{
  "arch": "unet",
  "model": "image denoising model",
  "dataset": "photos of plants and fungi (iNaturalist)",
  "train_examples": 90422,
  "image_size": 32,
  "crop_scale_min": 1,
  "horizontal_flip": true,
  "translate": 0.12,
  "rotation_deg": 10,
  "color_jitter": 0.1,
  "task": "denoising",
  "loss": "l1",
  "noise_std": 0.2,
  "norm": "batchnorm",
  "hidden_act": "silu",
  "widths": [64, 128, 192],
  "blocks_per_level": 2,
  "block": "basic",
  "attention": false,
  "upsampling": "pixel_shuffle",
  "init": "lecun_normal",
  "residual_init": "none",
  "optimizer": "soap",
  "beta2": 0.999,
  "learning_rate": 0.0023,
  "beta1": 0.95,
  "shampoo_beta": 0.999,
  "eps": 1e-08,
  "precondition_frequency": 20,
  "max_precond_dim": 512,
  "merge_dims": true,
  "one_sided": false,
  "adamw_lr_other_params": 0.0025,
  "max_grad_norm": 1.0,
  "max_steps": 6200,
  "batch_size": 256,
  "epochs": 17.6,
  "lr_schedule": "cosine",
  "final_lr_fraction": 0,
  "warmup_steps": 310,
  "weight_decay": 0.09,
  "adamw_weight_decay_other_params": 0.05
}
Rows from block 2, named by matrix and row number. Rows with one number belong to one channel. Each number is 50 + 10 x the weight over its row's rms, rounded and kept within 0 to 99. All counts start at 0. After the name is the row's rms in percent of the matrix's.
# convs0: first 3x3 conv (model.enc.1.0.convs.0.weight, 128x128x3x3), inputs 112-119, a 3x3 kernel for each
# convs1: second 3x3 conv (model.enc.1.0.convs.1.weight, 128x128x3x3, transposed), outputs 112-119, a 3x3 kernel for each
convs0.20 095:56 39 46 60 60 58 43 51 57 50 41 44 48 42 41 51 49 55 36 52 62 50 51 73 55 67 61 45 37 38 56 48 40 50 52 52 50 60 43 70 49 81 62 71 60 44 44 56 48 52 48 74 73 70 60 25 30 74 23 36 71 59 35 59 28 51 60 56 71 49 37 47
convs1.20 093:55 49 31 57 44 31 69 55 31 51 44 51 62 73 45 39 58 45 46 47 38 56 44 51 44 55 46 52 45 49 61 56 39 28 48 49 83 50 43 80 64 54 84 52 65 41 54 54 43 64 37 61 61 48 56 43 43 68 45 35 63 42 55 50 47 38 73 56 47 43 39 54
convs0.21 115:44 48 55 64 49 47 56 35 56 39 47 36 47 50 47 61 50 50 56 45 58 62 48 57 59 64 46 52 55 55 62 64 50 46 65 58 54 41 46 65 35 46 44 63 33 61 39 41 58 46 67 49 32 48 43 58 52 61 43 48 48 52 48 54 51 42 49 61 37 54 44 41
convs1.21 099:43 44 59 50 54 52 58 58 42 45 61 52 54 57 51 48 60 42 33 64 35 41 69 44 46 39 62 50 55 55 49 51 62 54 57 53 54 38 56 49 62 35 52 50 40 53 52 75 63 52 30 45 48 29 41 50 55 51 48 55 60 55 58 63 49 44 62 55 45 55 57 41
convs0.22 083:56 83 48 60 59 30 51 48 51 59 58 49 52 52 51 60 42 53 51 55 54 59 43 53 46 29 49 36 44 36 41 51 61 52 43 40 52 70 70 66 32 65 47 58 51 47 59 55 34 36 54 55 45 37 59 46 42 59 75 58 66 62 55 53 46 61 55 67 69 47 47 43
convs1.22 087:52 55 55 45 65 51 68 66 61 57 46 42 45 53 56 50 54 35 57 58 45 66 41 53 56 59 51 51 51 46 40 70 61 63 45 55 59 66 49 60 45 28 50 80 43 37 44 39 75 40 55 49 46 52 52 48 51 62 63 64 60 53 53 47 49 29 54 64 40 58 65 49
convs0.23 091:53 40 59 49 74 59 41 52 57 50 57 21 37 38 42 36 48 59 57 57 33 62 69 38 30 69 34 43 42 40 53 25 56 40 34 45 55 47 45 50 72 51 56 58 50 57 33 63 39 59 55 36 44 53 58 56 51 75 62 60 67 64 50 51 56 41 57 70 42 47 49 40
convs1.23 096:54 46 46 55 53 47 50 47 40 64 53 58 49 35 49 58 56 47 46 58 47 42 64 38 32 18 35 40 43 53 54 73 63 44 49 50 48 49 41 57 61 54 54 54 42 49 46 50 38 64 37 44 56 44 47 36 38 67 53 36 57 36 48 51 55 49 70 48 52 48 43 57
convs0.24 104:55 62 44 57 28 66 60 39 40 59 43 57 40 42 41 28 55 52 56 47 38 39 42 60 55 53 40 54 38 54 69 39 21 65 59 47 54 46 56 40 40 65 60 44 52 38 42 42 44 46 60 38 46 48 49 43 59 44 53 57 62 47 58 58 31 70 78 50 74 72 42 58
convs1.24 115:54 50 51 67 50 56 43 47 31 57 50 54 47 51 53 52 42 50 55 44 47 56 36 52 59 59 45 42 52 58 59 48 34 58 55 36 63 52 37 48 65 64 56 67 60 45 52 49 29 38 50 31 59 60 56 40 43 47 50 53 49 44 63 38 46 34 57 79 44 43 57 34
convs0.25 106:57 69 69 62 62 76 40 53 47 62 28 34 53 38 39 42 55 64 38 55 52 40 49 70 46 56 54 48 57 49 44 60 34 49 74 46 50 52 33 61 54 54 58 55 54 58 42 47 63 40 41 47 62 48 55 48 47 59 34 46 52 45 52 51 50 49 65 72 69 57 51 60
convs1.25 108:50 57 80 53 61 63 53 49 46 70 52 48 64 72 64 49 41 67 64 67 50 74 64 37 58 55 52 36 63 58 42 50 43 56 60 69 59 51 66 63 63 57 56 52 60 46 53 63 59 41 47 49 55 46 54 57 39 59 50 61 50 55 45 37 51 56 71 61 70 61 44 37
convs0.26 092:57 41 49 54 56 65 61 44 51 57 71 56 64 59 39 41 58 44 52 56 52 54 70 54 53 62 51 68 38 60 37 30 56 52 41 32 55 41 44 58 45 43 55 35 53 48 33 42 54 67 58 39 40 36 54 47 45 44 40 56 39 58 50 69 68 45 53 50 46 44 43 56
convs1.26 094:47 48 48 49 60 51 50 47 55 35 44 53 46 29 67 65 38 51 64 58 43 36 62 63 42 45 48 54 44 44 45 39 76 56 47 51 47 51 45 47 64 76 60 45 43 57 46 58 49 63 42 33 45 59 50 38 42 62 62 44 51 55 36 51 46 59 50 39 53 39 48 48
convs0.27 091:36 39 46 51 55 53 46 45 65 46 56 45 63 60 56 56 45 33 55 67 52 56 66 51 46 48 60 58 37 48 58 45 55 47 41 52 56 46 47 50 33 27 47 53 39 51 23 44 69 75 38 55 35 47 51 64 61 70 54 42 48 45 47 43 55 54 37 49 49 56 58 39
convs1.27 107:57 53 62 65 49 59 58 38 36 43 67 42 46 66 57 35 43 52 53 41 45 45 35 35 55 48 47 36 36 52 43 38 38 43 37 45 51 45 51 36 34 43 40 46 49 56 57 53 49 40 43 46 47 54 58 51 39 57 53 50 48 57 46 62 54 48 60 38 47 50 42 57
convs0.28 087:64 44 57 35 36 38 32 38 46 51 47 40 52 64 57 53 69 40 62 57 68 53 48 54 58 49 58 64 58 60 52 58 52 42 59 55 50 52 47 59 87 46 57 71 68 57 44 56 44 49 63 62 60 40 44 44 42 43 54 42 37 64 52 58 42 56 62 73 59 56 45 47
convs1.28 088:63 44 46 78 67 56 44 38 57 55 50 50 40 37 46 53 65 33 43 42 42 47 51 48 46 44 44 47 39 48 42 39 40 45 32 39 49 42 40 41 68 65 58 52 60 46 45 46 52 45 49 60 53 58 56 53 51 56 67 47 41 43 53 47 40 33 59 40 41 56 61 62
convs0.29 119:47 41 36 46 51 55 45 69 54 54 46 51 61 46 51 55 49 43 49 57 50 55 52 51 50 51 51 48 40 41 51 57 40 60 72 45 57 60 47 45 41 48 49 49 61 58 62 47 42 60 56 50 53 54 52 58 53 58 47 57 63 57 55 51 15 37 88 59 37 61 68 42
convs1.29 107:42 51 54 54 52 49 56 58 48 54 51 46 61 49 46 51 55 48 54 38 59 45 25 25 58 48 42 65 55 59 36 48 42 53 61 57 36 41 48 67 38 25 65 66 52 51 49 45 50 43 57 52 38 45 54 59 72 52 54 72 59 51 51 46 51 51 59 52 45 54 45 60
convs0.30 096:69 53 40 55 34 55 41 50 50 72 54 41 67 28 23 56 46 50 60 54 43 60 62 44 49 61 35 55 47 54 63 39 57 41 64 52 49 28 41 49 61 47 39 56 57 43 53 41 44 47 50 51 55 63 45 46 54 32 51 73 32 46 63 48 39 40 40 67 63 56 56 57
convs1.30 094:48 56 42 48 64 52 51 53 48 63 43 58 48 50 45 45 48 35 51 40 56 60 58 48 69 61 41 58 63 46 64 53 48 48 55 49 67 56 27 57 66 28 54 74 44 55 47 61 43 19 50 51 31 70 51 47 61 49 47 49 58 60 59 50 48 58 40 36 40 39 41 48
convs0.31 102:53 60 50 43 34 63 50 48 58 43 41 40 48 66 51 53 27 48 44 52 60 54 50 40 55 64 45 60 48 46 49 51 48 53 67 60 51 54 50 66 62 61 41 50 51 56 50 46 46 59 47 48 50 46 50 58 40 49 50 45 47 53 51 31 51 62 51 67 45 62 55 35
convs1.31 110:49 46 63 63 48 46 63 58 51 47 38 47 55 30 50 51 45 42 46 62 51 54 53 47 46 51 54 50 61 46 43 29 28 42 26 43 59 45 50 51 46 35 35 52 47 47 65 53 49 76 49 42 74 47 43 44 66 33 45 51 45 40 45 55 47 34 47 42 44 38 56 72
convs0.32 109:42 40 50 46 60 39 50 56 58 36 67 48 49 64 50 48 48 48 48 49 51 32 37 41 51 47 48 50 52 38 51 26 69 51 33 58 50 36 37 50 29 18 64 57 39 41 40 63 49 69 47 47 55 49 57 59 50 46 49 53 50 48 37 55 55 42 56 00 00 65 35 44
convs1.32 104:59 63 44 24 50 46 06 32 57 64 84 56 42 30 55 55 63 46 55 45 56 80 50 61 54 40 46 36 55 49 51 53 59 72 55 62 55 31 57 33 18 52 57 46 55 50 51 53 69 48 59 61 45 55 43 61 53 47 49 56 43 57 44 54 43 44 36 23 46 58 48 41
convs0.33 091:30 44 63 41 49 37 56 49 53 57 63 46 50 54 46 45 59 56 55 63 54 48 59 55 57 68 49 52 51 60 64 40 55 50 38 52 50 53 56 51 48 50 50 36 51 54 41 65 51 31 46 57 45 57 56 56 57 53 65 47 62 50 47 53 53 35 53 53 41 50 49 63
convs1.33 089:52 59 45 51 53 48 40 62 55 22 60 60 49 57 54 40 57 39 53 50 59 70 61 39 56 55 53 45 62 56 46 53 52 41 37 41 51 41 60 53 39 46 42 49 55 54 47 38 67 54 52 35 50 39 59 55 46 45 57 48 47 57 43 55 54 40 63 43 49 49 56 44
convs0.34 090:61 54 44 50 55 44 49 53 46 43 35 53 64 48 60 49 39 39 49 46 47 43 45 38 55 56 50 55 51 58 54 56 67 56 61 42 51 34 51 49 57 14 33 48 64 60 42 56 82 43 41 58 41 45 47 33 56 49 56 50 53 54 44 51 33 49 37 46 51 49 51 50
convs1.34 085:57 64 64 37 52 41 46 52 50 42 37 55 36 51 57 52 41 54 48 38 56 48 69 59 52 56 59 39 45 59 59 35 73 40 37 41 39 49 42 53 57 46 61 70 56 58 65 49 56 64 53 46 57 40 45 42 56 45 50 59 46 50 62 51 57 52 66 65 44 57 44 32
convs0.35 091:57 52 49 38 47 45 52 59 42 46 45 44 59 49 35 59 60 42 46 50 49 58 54 37 45 41 48 42 44 51 42 53 62 40 58 59 49 59 46 29 30 51 51 33 38 53 46 63 57 47 46 51 45 59 36 45 43 46 53 51 47 44 51 54 39 49 54 46 34 60 61 42
convs1.35 091:45 60 40 39 48 47 42 32 46 64 53 61 46 54 60 51 54 52 48 56 43 36 60 62 33 59 53 67 44 41 55 54 48 69 72 50 60 36 48 40 42 46 47 62 32 55 54 41 51 43 63 44 34 74 39 49 50 23 49 37 67 62 49 42 60 53 37 37 28 60 64 43
convs0.36 107:51 61 50 63 49 44 51 48 42 55 31 37 58 54 52 52 55 39 47 45 55 49 48 50 61 56 48 57 48 46 50 42 26 42 51 51 53 54 63 57 55 52 66 55 50 54 64 56 39 51 47 46 57 50 25 49 57 69 71 60 58 67 42 66 55 61 71 37 48 61 40 49
convs1.36 100:56 46 63 58 48 67 55 52 58 48 49 46 54 47 40 43 58 44 54 35 52 50 29 45 50 43 49 51 38 51 40 39 44 40 44 52 69 63 40 46 71 44 50 57 44 41 37 52 53 45 56 57 40 71 52 34 53 38 50 57 66 50 54 36 54 45 17 27 64 44 46 41
convs0.37 121:35 48 45 51 49 49 50 49 61 49 45 52 39 45 58 45 58 60 49 61 47 52 66 35 49 59 37 53 54 55 43 45 60 38 57 51 53 41 39 57 44 40 49 56 47 52 62 60 43 48 51 51 49 59 58 43 53 62 52 31 52 48 47 57 53 48 82 17 25 60 42 35
convs1.37 097:42 60 43 32 72 57 39 50 44 44 52 53 48 44 59 50 47 54 54 58 54 69 70 47 42 39 55 56 61 51 49 58 58 60 41 54 44 46 54 52 44 32 55 48 44 36 65 51 47 51 53 34 34 41 56 57 50 47 46 64 63 46 58 60 60 50 53 64 34 46 57 38
convs0.38 119:50 57 43 58 27 64 39 59 37 48 45 51 37 52 27 52 50 49 50 41 50 50 48 56 43 40 49 41 56 60 66 63 45 55 00 29 49 48 43 47 54 50 58 58 60 50 65 57 57 36 54 49 38 38 41 40 43 54 50 46 60 66 47 56 55 50 46 36 29 46 45 51
convs1.38 123:61 55 45 35 16 49 48 42 36 42 51 52 46 45 54 42 49 53 38 54 57 44 48 52 58 49 49 42 44 56 64 27 35 55 33 47 55 55 57 27 39 58 44 38 44 38 51 55 56 79 52 70 53 38 46 40 45 43 30 51 57 51 48 53 52 43 63 48 51 47 40 44
convs0.39 097:55 63 38 41 57 57 32 46 54 61 32 47 44 30 57 54 57 77 52 51 56 45 49 50 55 53 55 54 44 68 43 48 65 55 47 39 40 43 28 41 51 35 46 42 39 42 49 49 56 61 37 49 66 41 57 62 64 50 48 48 46 45 40 56 52 42 36 61 60 43 55 54
convs1.39 097:48 55 48 51 37 50 50 31 50 57 50 53 68 46 37 56 50 55 52 53 48 42 60 40 55 49 41 63 56 47 49 31 55 51 43 41 45 42 43 27 32 54 47 40 55 66 57 45 57 36 51 44 41 49 56 51 50 41 46 58 51 49 60 59 60 60 47 41 70 37 38 62
convs0.40 094:40 34 46 36 33 68 49 51 62 58 57 49 45 42 31 32 53 59 26 43 45 41 62 56 41 51 58 40 63 60 58 60 41 52 48 35 61 49 51 68 49 51 51 43 60 42 57 35 47 37 24 40 48 48 50 37 45 28 48 61 45 55 61 43 40 42 56 43 32 58 53 70
convs1.40 103:60 62 47 78 54 57 50 51 42 38 68 67 52 63 46 49 43 38 53 42 57 47 45 51 48 56 66 47 39 56 58 45 49 59 53 33 55 69 55 59 58 45 59 45 44 52 40 29 41 23 56 39 52 49 54 43 44 45 70 50 44 48 44 53 60 48 68 48 64 53 46 57
convs0.41 120:47 46 47 48 33 66 60 66 52 54 45 41 57 65 45 46 64 69 62 46 46 51 61 62 57 53 48 66 58 49 59 48 40 50 55 38 61 64 48 64 52 39 54 55 49 62 55 47 54 35 38 52 64 61 61 51 50 65 69 35 48 36 47 45 44 46 51 42 57 50 48 52
convs1.41 108:62 46 50 73 60 36 54 36 57 33 56 50 38 44 35 48 47 53 45 46 50 63 49 53 62 40 47 42 59 49 57 42 46 49 40 48 47 51 45 47 36 46 54 55 49 61 54 47 60 59 53 46 44 46 48 58 55 62 60 63 52 47 45 57 48 57 57 37 54 47 59 54
convs0.42 096:65 72 47 56 48 54 35 42 51 44 43 46 60 28 44 54 40 65 52 63 46 69 56 40 45 44 45 46 48 33 24 61 45 52 53 61 48 39 58 55 61 37 42 40 46 36 39 52 41 54 49 50 47 46 60 57 37 48 52 53 40 43 53 61 47 24 50 51 57 55 55 50
convs1.42 091:53 57 55 41 72 51 41 62 51 44 44 38 56 43 41 42 50 56 38 34 47 40 40 56 37 40 57 61 58 54 56 77 49 69 59 70 41 64 49 47 48 79 61 48 37 49 45 51 60 59 43 38 48 37 53 48 47 57 50 38 51 52 31 37 46 50 52 55 51 67 43 46
convs0.43 108:45 57 47 45 44 56 54 53 46 16 00 36 37 23 51 44 20 41 73 73 51 44 63 43 50 47 47 48 47 64 41 48 55 48 58 59 54 45 46 51 44 55 51 47 53 51 23 40 47 24 45 43 40 40 44 54 55 52 61 57 56 70 67 29 40 59 38 45 51 53 50 42
convs1.43 115:60 59 55 44 66 57 61 74 49 41 24 59 53 24 48 47 25 37 52 45 57 47 45 55 43 47 42 49 54 37 44 52 43 32 44 60 50 56 47 49 38 49 57 53 52 52 56 54 48 81 53 52 66 56 40 49 49 29 27 40 48 37 58 45 46 57 52 38 43 59 37 52
convs0.44 099:43 64 62 47 37 59 64 49 42 44 39 52 51 56 53 43 48 51 52 39 44 50 61 31 50 44 48 40 41 66 55 35 42 57 57 59 55 41 57 45 39 50 47 64 47 47 46 43 34 51 67 63 40 31 48 63 69 47 47 40 34 53 63 57 53 61 74 42 55 51 45 45
convs1.44 099:32 40 47 47 41 49 48 42 51 53 56 48 64 60 37 46 51 46 31 52 51 45 58 50 52 52 42 38 55 46 45 71 42 41 54 55 56 54 45 50 52 58 46 48 50 49 58 53 56 29 63 36 46 57 59 69 44 44 53 65 58 52 37 58 57 42 61 56 47 40 59 36
convs0.45 099:55 49 49 34 39 77 38 43 63 40 75 63 53 99 59 67 74 43 52 58 69 53 49 45 47 43 39 52 48 41 54 55 51 43 61 49 56 37 49 66 29 39 55 67 49 54 72 31 39 26 61 48 66 54 44 71 59 49 55 46 42 46 36 37 38 54 54 53 55 59 42 48
convs1.45 101:54 36 51 57 53 61 48 48 50 62 53 49 35 48 47 52 58 51 47 42 50 41 34 51 54 50 47 49 72 44 66 68 47 43 74 68 58 67 58 65 49 77 42 45 67 43 53 49 51 58 40 54 52 51 50 63 34 59 48 23 48 32 52 56 60 56 54 51 55 41 53 38
convs0.46 141:52 41 59 45 56 59 48 50 48 50 59 50 55 46 45 53 45 47 36 61 56 44 22 58 51 49 49 39 59 55 53 52 38 61 29 54 54 49 45 42 68 50 51 44 56 50 62 51 59 38 51 42 50 53 52 44 49 31 39 74 44 56 52 57 56 48 46 61 46 48 35 54
convs1.46 105:42 52 46 55 51 52 41 42 43 42 41 36 56 47 46 50 53 40 52 53 53 57 69 54 49 52 49 47 32 41 51 46 45 67 38 57 46 54 53 46 81 51 33 41 41 56 49 47 48 41 42 47 28 51 43 57 66 42 49 57 54 62 66 54 48 39 50 52 58 39 46 41
convs0.47 098:57 40 51 65 42 49 58 45 48 55 57 48 50 47 59 51 63 55 50 41 45 73 48 42 59 45 38 44 50 63 55 54 57 47 51 65 54 54 42 59 70 53 52 49 43 56 57 56 51 46 38 65 62 46 63 49 35 77 56 56 43 51 55 44 46 45 62 61 75 52 42 44
convs1.47 108:59 61 62 82 66 43 55 58 54 41 43 55 39 46 52 38 47 57 67 43 41 52 53 50 52 51 48 53 42 46 42 36 48 52 46 46 53 54 53 47 72 67 45 42 50 51 35 47 61 49 66 53 52 46 58 47 37 55 56 68 48 46 51 54 56 56 52 63 69 47 51 43
convs0.48 085:45 54 54 50 47 41 64 57 49 46 56 48 46 19 39 35 40 44 55 51 54 60 55 52 45 51 49 43 45 49 44 39 43 59 58 59 41 47 50 49 35 46 47 59 51 61 37 60 47 11 48 38 43 58 59 58 65 46 63 53 29 64 67 65 52 45 57 27 62 59 52 57
convs1.48 087:49 51 48 43 52 52 40 44 50 61 73 55 45 66 65 43 56 47 51 60 51 49 39 53 51 59 72 56 52 50 51 55 63 49 65 55 41 39 45 47 54 32 61 51 40 52 44 50 37 46 54 45 62 45 45 40 53 39 47 57 48 59 56 52 54 38 61 57 60 53 46 30
convs0.49 087:48 52 66 53 43 63 52 68 67 47 31 32 48 64 56 56 58 50 56 53 61 68 54 50 61 54 64 51 63 65 39 50 48 54 52 54 62 39 39 43 47 47 55 42 40 62 57 61 48 38 48 59 51 66 37 63 39 50 60 52 47 43 43 52 35 55 47 43 40 67 68 46
convs1.49 079:48 52 37 49 40 48 47 53 54 51 44 53 56 49 59 55 70 40 49 59 41 42 69 52 51 48 60 49 30 45 42 49 48 45 61 47 73 47 43 46 57 36 62 50 41 47 51 45 52 46 43 52 46 51 41 58 38 46 45 41 46 58 36 54 55 52 44 61 46 45 32 36
convs0.50 094:59 56 35 49 58 39 32 47 54 56 83 65 58 34 48 41 64 58 41 60 35 38 68 38 51 51 46 53 38 39 44 56 60 57 64 59 50 49 47 50 50 39 45 48 51 57 71 45 38 26 44 49 45 43 44 54 50 50 58 57 52 49 47 40 57 39 48 53 57 51 52 52
convs1.50 108:45 53 47 56 64 51 55 51 44 39 64 46 50 35 36 55 48 45 64 32 55 64 54 43 51 56 53 41 63 54 44 48 64 43 40 56 50 55 61 48 34 44 56 32 53 53 45 47 66 66 37 52 47 39 48 53 55 60 39 28 63 55 58 51 53 45 56 55 64 64 67 41
convs0.51 084:45 53 40 39 69 54 50 52 39 51 64 48 55 28 55 58 62 58 45 52 53 45 69 46 45 49 28 53 63 43 58 49 46 57 48 48 55 42 46 46 50 62 47 24 42 59 51 37 38 22 46 21 52 71 49 62 44 45 58 37 64 40 36 50 56 38 47 41 66 55 52 37
convs1.51 087:48 56 59 51 46 54 52 54 56 44 35 35 55 61 39 47 48 53 39 44 45 47 46 41 41 41 46 48 60 35 44 45 51 38 50 60 63 56 42 48 43 47 69 58 47 37 51 57 54 51 48 46 55 41 58 40 54 44 55 57 35 56 63 54 54 40 42 23 53 54 41 41
convs0.52 108:44 52 47 48 47 54 50 44 47 56 51 58 53 57 54 53 44 43 53 60 48 42 48 40 50 51 52 50 47 59 53 53 59 45 31 37 48 45 45 61 48 46 56 62 55 59 52 49 49 63 42 51 51 43 44 29 36 39 42 33 48 66 52 39 65 50 57 79 75 51 38 45
convs1.52 100:46 51 55 42 40 57 54 47 54 54 56 47 56 46 52 42 53 53 43 56 46 46 51 61 55 44 58 47 68 68 34 31 46 47 51 41 39 31 31 55 54 63 58 54 58 46 51 60 32 62 48 48 66 52 39 44 59 57 57 45 50 41 58 50 50 70 47 40 58 44 43 40
convs0.53 089:37 48 49 78 47 40 70 70 51 38 52 53 56 59 53 51 41 44 56 49 44 46 57 62 49 59 48 46 61 54 47 40 38 64 55 37 47 72 51 33 58 66 56 34 41 38 53 45 64 66 38 55 45 56 65 62 48 51 34 42 52 40 48 39 59 55 67 39 43 56 55 59
convs1.53 086:45 51 32 49 42 50 32 40 50 44 51 57 58 21 54 61 48 54 45 49 63 59 35 48 52 59 50 57 49 43 32 51 44 55 25 35 60 70 68 50 41 72 38 30 65 44 61 45 41 40 32 49 47 56 53 45 49 60 56 56 56 43 44 64 49 40 70 59 42 41 59 61
convs0.54 102:38 52 53 38 52 35 50 30 38 59 32 26 47 26 46 32 63 56 59 43 48 53 25 53 54 35 41 35 45 50 60 58 56 45 37 48 60 41 61 54 32 49 56 39 51 53 49 62 53 55 63 37 59 53 53 61 52 54 32 48 49 50 40 43 42 73 50 53 86 62 50 45
convs1.54 120:38 57 66 48 64 66 39 49 54 57 45 43 45 56 60 51 53 59 55 52 43 51 63 49 56 58 64 60 51 42 48 46 60 44 56 60 52 53 64 49 31 56 49 42 45 54 51 47 66 38 56 58 27 57 48 52 52 58 44 44 54 48 46 35 58 54 42 47 71 58 57 51
convs0.55 100:62 31 46 63 43 60 53 51 59 48 59 40 35 43 24 41 76 58 54 48 50 47 56 73 49 64 50 44 58 44 47 63 51 58 63 49 45 51 59 64 34 54 59 31 45 56 61 43 45 24 40 54 67 46 32 42 59 32 39 68 49 63 41 58 40 31 52 45 27 51 38 43
convs1.55 107:53 49 50 56 50 35 24 48 44 36 57 53 43 60 42 48 59 49 41 37 59 53 37 46 29 43 51 43 46 40 44 42 52 48 46 58 54 45 41 45 42 34 68 48 46 54 57 43 52 31 44 58 46 45 41 42 49 44 35 42 52 47 43 55 60 50 48 43 42 53 49 52
convs0.56 093:39 32 43 51 54 64 43 66 49 65 48 32 51 55 62 32 49 42 57 28 43 54 32 32 57 46 35 59 36 51 62 59 55 72 57 34 52 55 57 47 33 39 53 54 58 60 56 51 54 52 72 59 41 33 54 47 46 40 54 53 43 58 47 32 36 70 75 65 55 57 53 43
convs1.56 095:28 37 53 51 76 40 68 51 52 40 41 51 53 35 59 52 52 44 63 50 46 47 45 50 44 55 46 32 68 62 42 59 57 39 34 39 55 38 53 56 41 28 53 62 50 49 49 38 46 38 48 52 48 58 54 58 63 47 61 54 45 56 37 49 55 29 60 50 48 55 59 38
convs0.57 124:60 43 54 57 39 58 43 65 46 41 50 57 37 71 50 59 40 52 42 46 54 44 35 83 55 49 48 38 64 45 55 67 45 68 52 57 59 60 51 49 53 48 59 43 51 47 61 35 58 27 65 43 44 48 38 48 63 26 67 53 61 52 36 58 55 45 72 51 20 65 53 48
convs1.57 123:42 66 50 60 59 38 53 51 51 47 41 52 52 41 41 46 56 57 41 47 43 57 49 59 49 43 50 51 46 59 57 34 56 51 32 50 49 43 49 47 32 48 49 41 53 61 52 46 57 41 45 57 37 51 53 57 43 40 55 46 55 51 57 57 57 53 48 00 61 53 39 56
convs0.58 096:56 45 58 58 44 48 38 42 57 67 64 55 43 41 58 46 33 45 50 36 34 49 85 63 59 76 57 59 57 53 48 43 38 53 61 59 49 46 61 34 74 79 46 54 62 50 44 36 35 65 40 54 44 39 56 37 38 68 44 60 62 42 38 66 66 60 53 50 38 46 50 28
convs1.58 093:57 52 48 63 69 62 44 48 60 41 36 54 71 52 63 38 38 53 52 39 52 39 35 40 45 54 50 38 41 50 65 42 58 47 33 27 47 47 48 57 55 58 36 46 44 53 61 46 43 62 51 51 50 58 53 48 55 67 54 48 48 38 44 41 38 50 47 49 41 50 53 48
convs0.59 132:52 44 56 64 38 39 57 53 52 56 53 53 51 45 48 47 43 59 49 53 49 59 43 54 44 57 40 56 51 44 53 64 49 46 42 69 35 38 62 25 82 53 59 42 52 44 71 46 56 33 56 56 39 59 52 56 39 38 41 56 49 40 44 56 57 52 56 36 59 47 49 42
convs1.59 100:50 57 46 60 49 53 39 60 40 46 45 37 59 52 47 46 45 53 51 35 50 47 41 31 50 41 53 94 66 41 69 67 43 62 84 55 51 57 66 49 59 70 49 46 56 56 54 54 48 64 55 50 49 52 73 61 59 44 54 44 43 50 52 51 50 53 52 56 42 52 55 46
convs0.60 085:47 60 50 48 44 55 53 52 38 40 40 47 48 38 50 37 59 41 37 51 48 50 53 46 53 40 43 49 58 56 45 50 35 56 48 37 48 60 42 60 77 80 26 42 45 39 49 42 38 37 30 40 37 34 69 77 65 53 59 49 35 24 54 32 45 43 44 30 45 56 43 46
convs1.60 094:43 43 49 43 64 47 46 54 56 60 65 45 50 52 55 49 59 60 51 35 52 35 10 44 50 47 42 52 50 47 55 53 50 54 55 47 44 56 69 51 54 41 59 65 45 52 37 48 54 60 56 39 47 50 39 63 51 62 52 52 35 59 46 56 57 53 54 78 72 44 67 64
convs0.61 109:51 38 42 50 69 58 48 58 43 53 60 45 56 44 70 46 58 49 42 66 49 46 56 59 44 35 59 47 57 58 45 40 35 51 31 51 56 31 43 57 78 37 46 61 58 41 38 50 35 65 40 53 56 51 50 49 51 42 49 49 53 48 46 55 67 61 44 34 61 42 46 45
convs1.61 104:61 51 60 41 44 39 43 38 60 58 44 54 48 34 70 56 65 50 52 37 54 67 67 64 53 62 65 60 46 52 46 46 47 59 47 51 61 51 42 55 22 46 57 69 55 56 52 45 55 62 42 52 77 60 50 57 50 48 50 48 47 56 59 41 57 41 39 32 69 51 40 53
convs0.62 115:57 44 56 57 36 42 49 51 42 71 96 58 47 84 54 41 73 65 50 52 53 53 52 45 51 33 43 38 48 44 61 33 40 54 38 51 55 54 58 56 62 49 46 51 44 45 51 57 40 07 42 66 56 50 68 69 55 59 56 42 46 38 35 70 62 57 58 61 52 44 45 51
convs1.62 111:48 46 56 45 57 56 44 36 52 39 39 39 33 35 45 48 61 50 60 67 51 33 52 59 38 61 50 33 41 51 46 43 49 44 36 45 53 69 61 60 33 58 54 57 44 41 42 38 63 87 44 54 62 52 63 56 54 62 40 53 49 50 45 50 55 52 61 58 41 49 52 47
convs0.63 110:59 52 53 48 41 41 47 36 50 52 59 43 68 41 38 43 64 43 51 51 50 48 37 43 51 39 42 39 44 34 49 60 43 55 65 57 49 35 51 58 28 55 48 48 38 55 48 51 63 61 59 66 62 70 48 48 50 46 51 29 44 60 47 62 41 61 49 23 51 54 36 44
convs1.63 089:51 44 40 46 56 42 40 50 38 48 48 43 60 51 56 46 50 48 65 37 38 62 44 53 31 47 45 48 68 64 64 43 51 55 42 60 39 49 57 57 51 45 50 58 50 53 56 48 59 56 51 51 55 58 49 56 62 48 59 47 54 49 50 52 52 42 45 45 48 66 39 61
convs0.64 098:65 48 45 44 44 35 44 52 50 48 57 63 55 52 63 55 41 58 42 57 37 58 63 46 58 56 37 33 39 47 34 51 50 53 62 71 44 36 44 40 40 26 33 54 50 59 67 43 66 52 53 65 58 46 47 50 52 41 49 74 39 58 54 46 39 48 52 60 45 53 44 44
convs1.64 118:50 43 44 69 43 49 50 45 37 55 69 43 49 74 40 49 51 42 44 42 52 59 34 49 55 43 45 55 53 46 46 41 50 49 58 38 55 44 61 31 24 42 42 39 28 46 37 60 44 32 55 58 31 48 51 53 56 49 41 35 39 46 53 56 73 61 35 29 31 50 37 49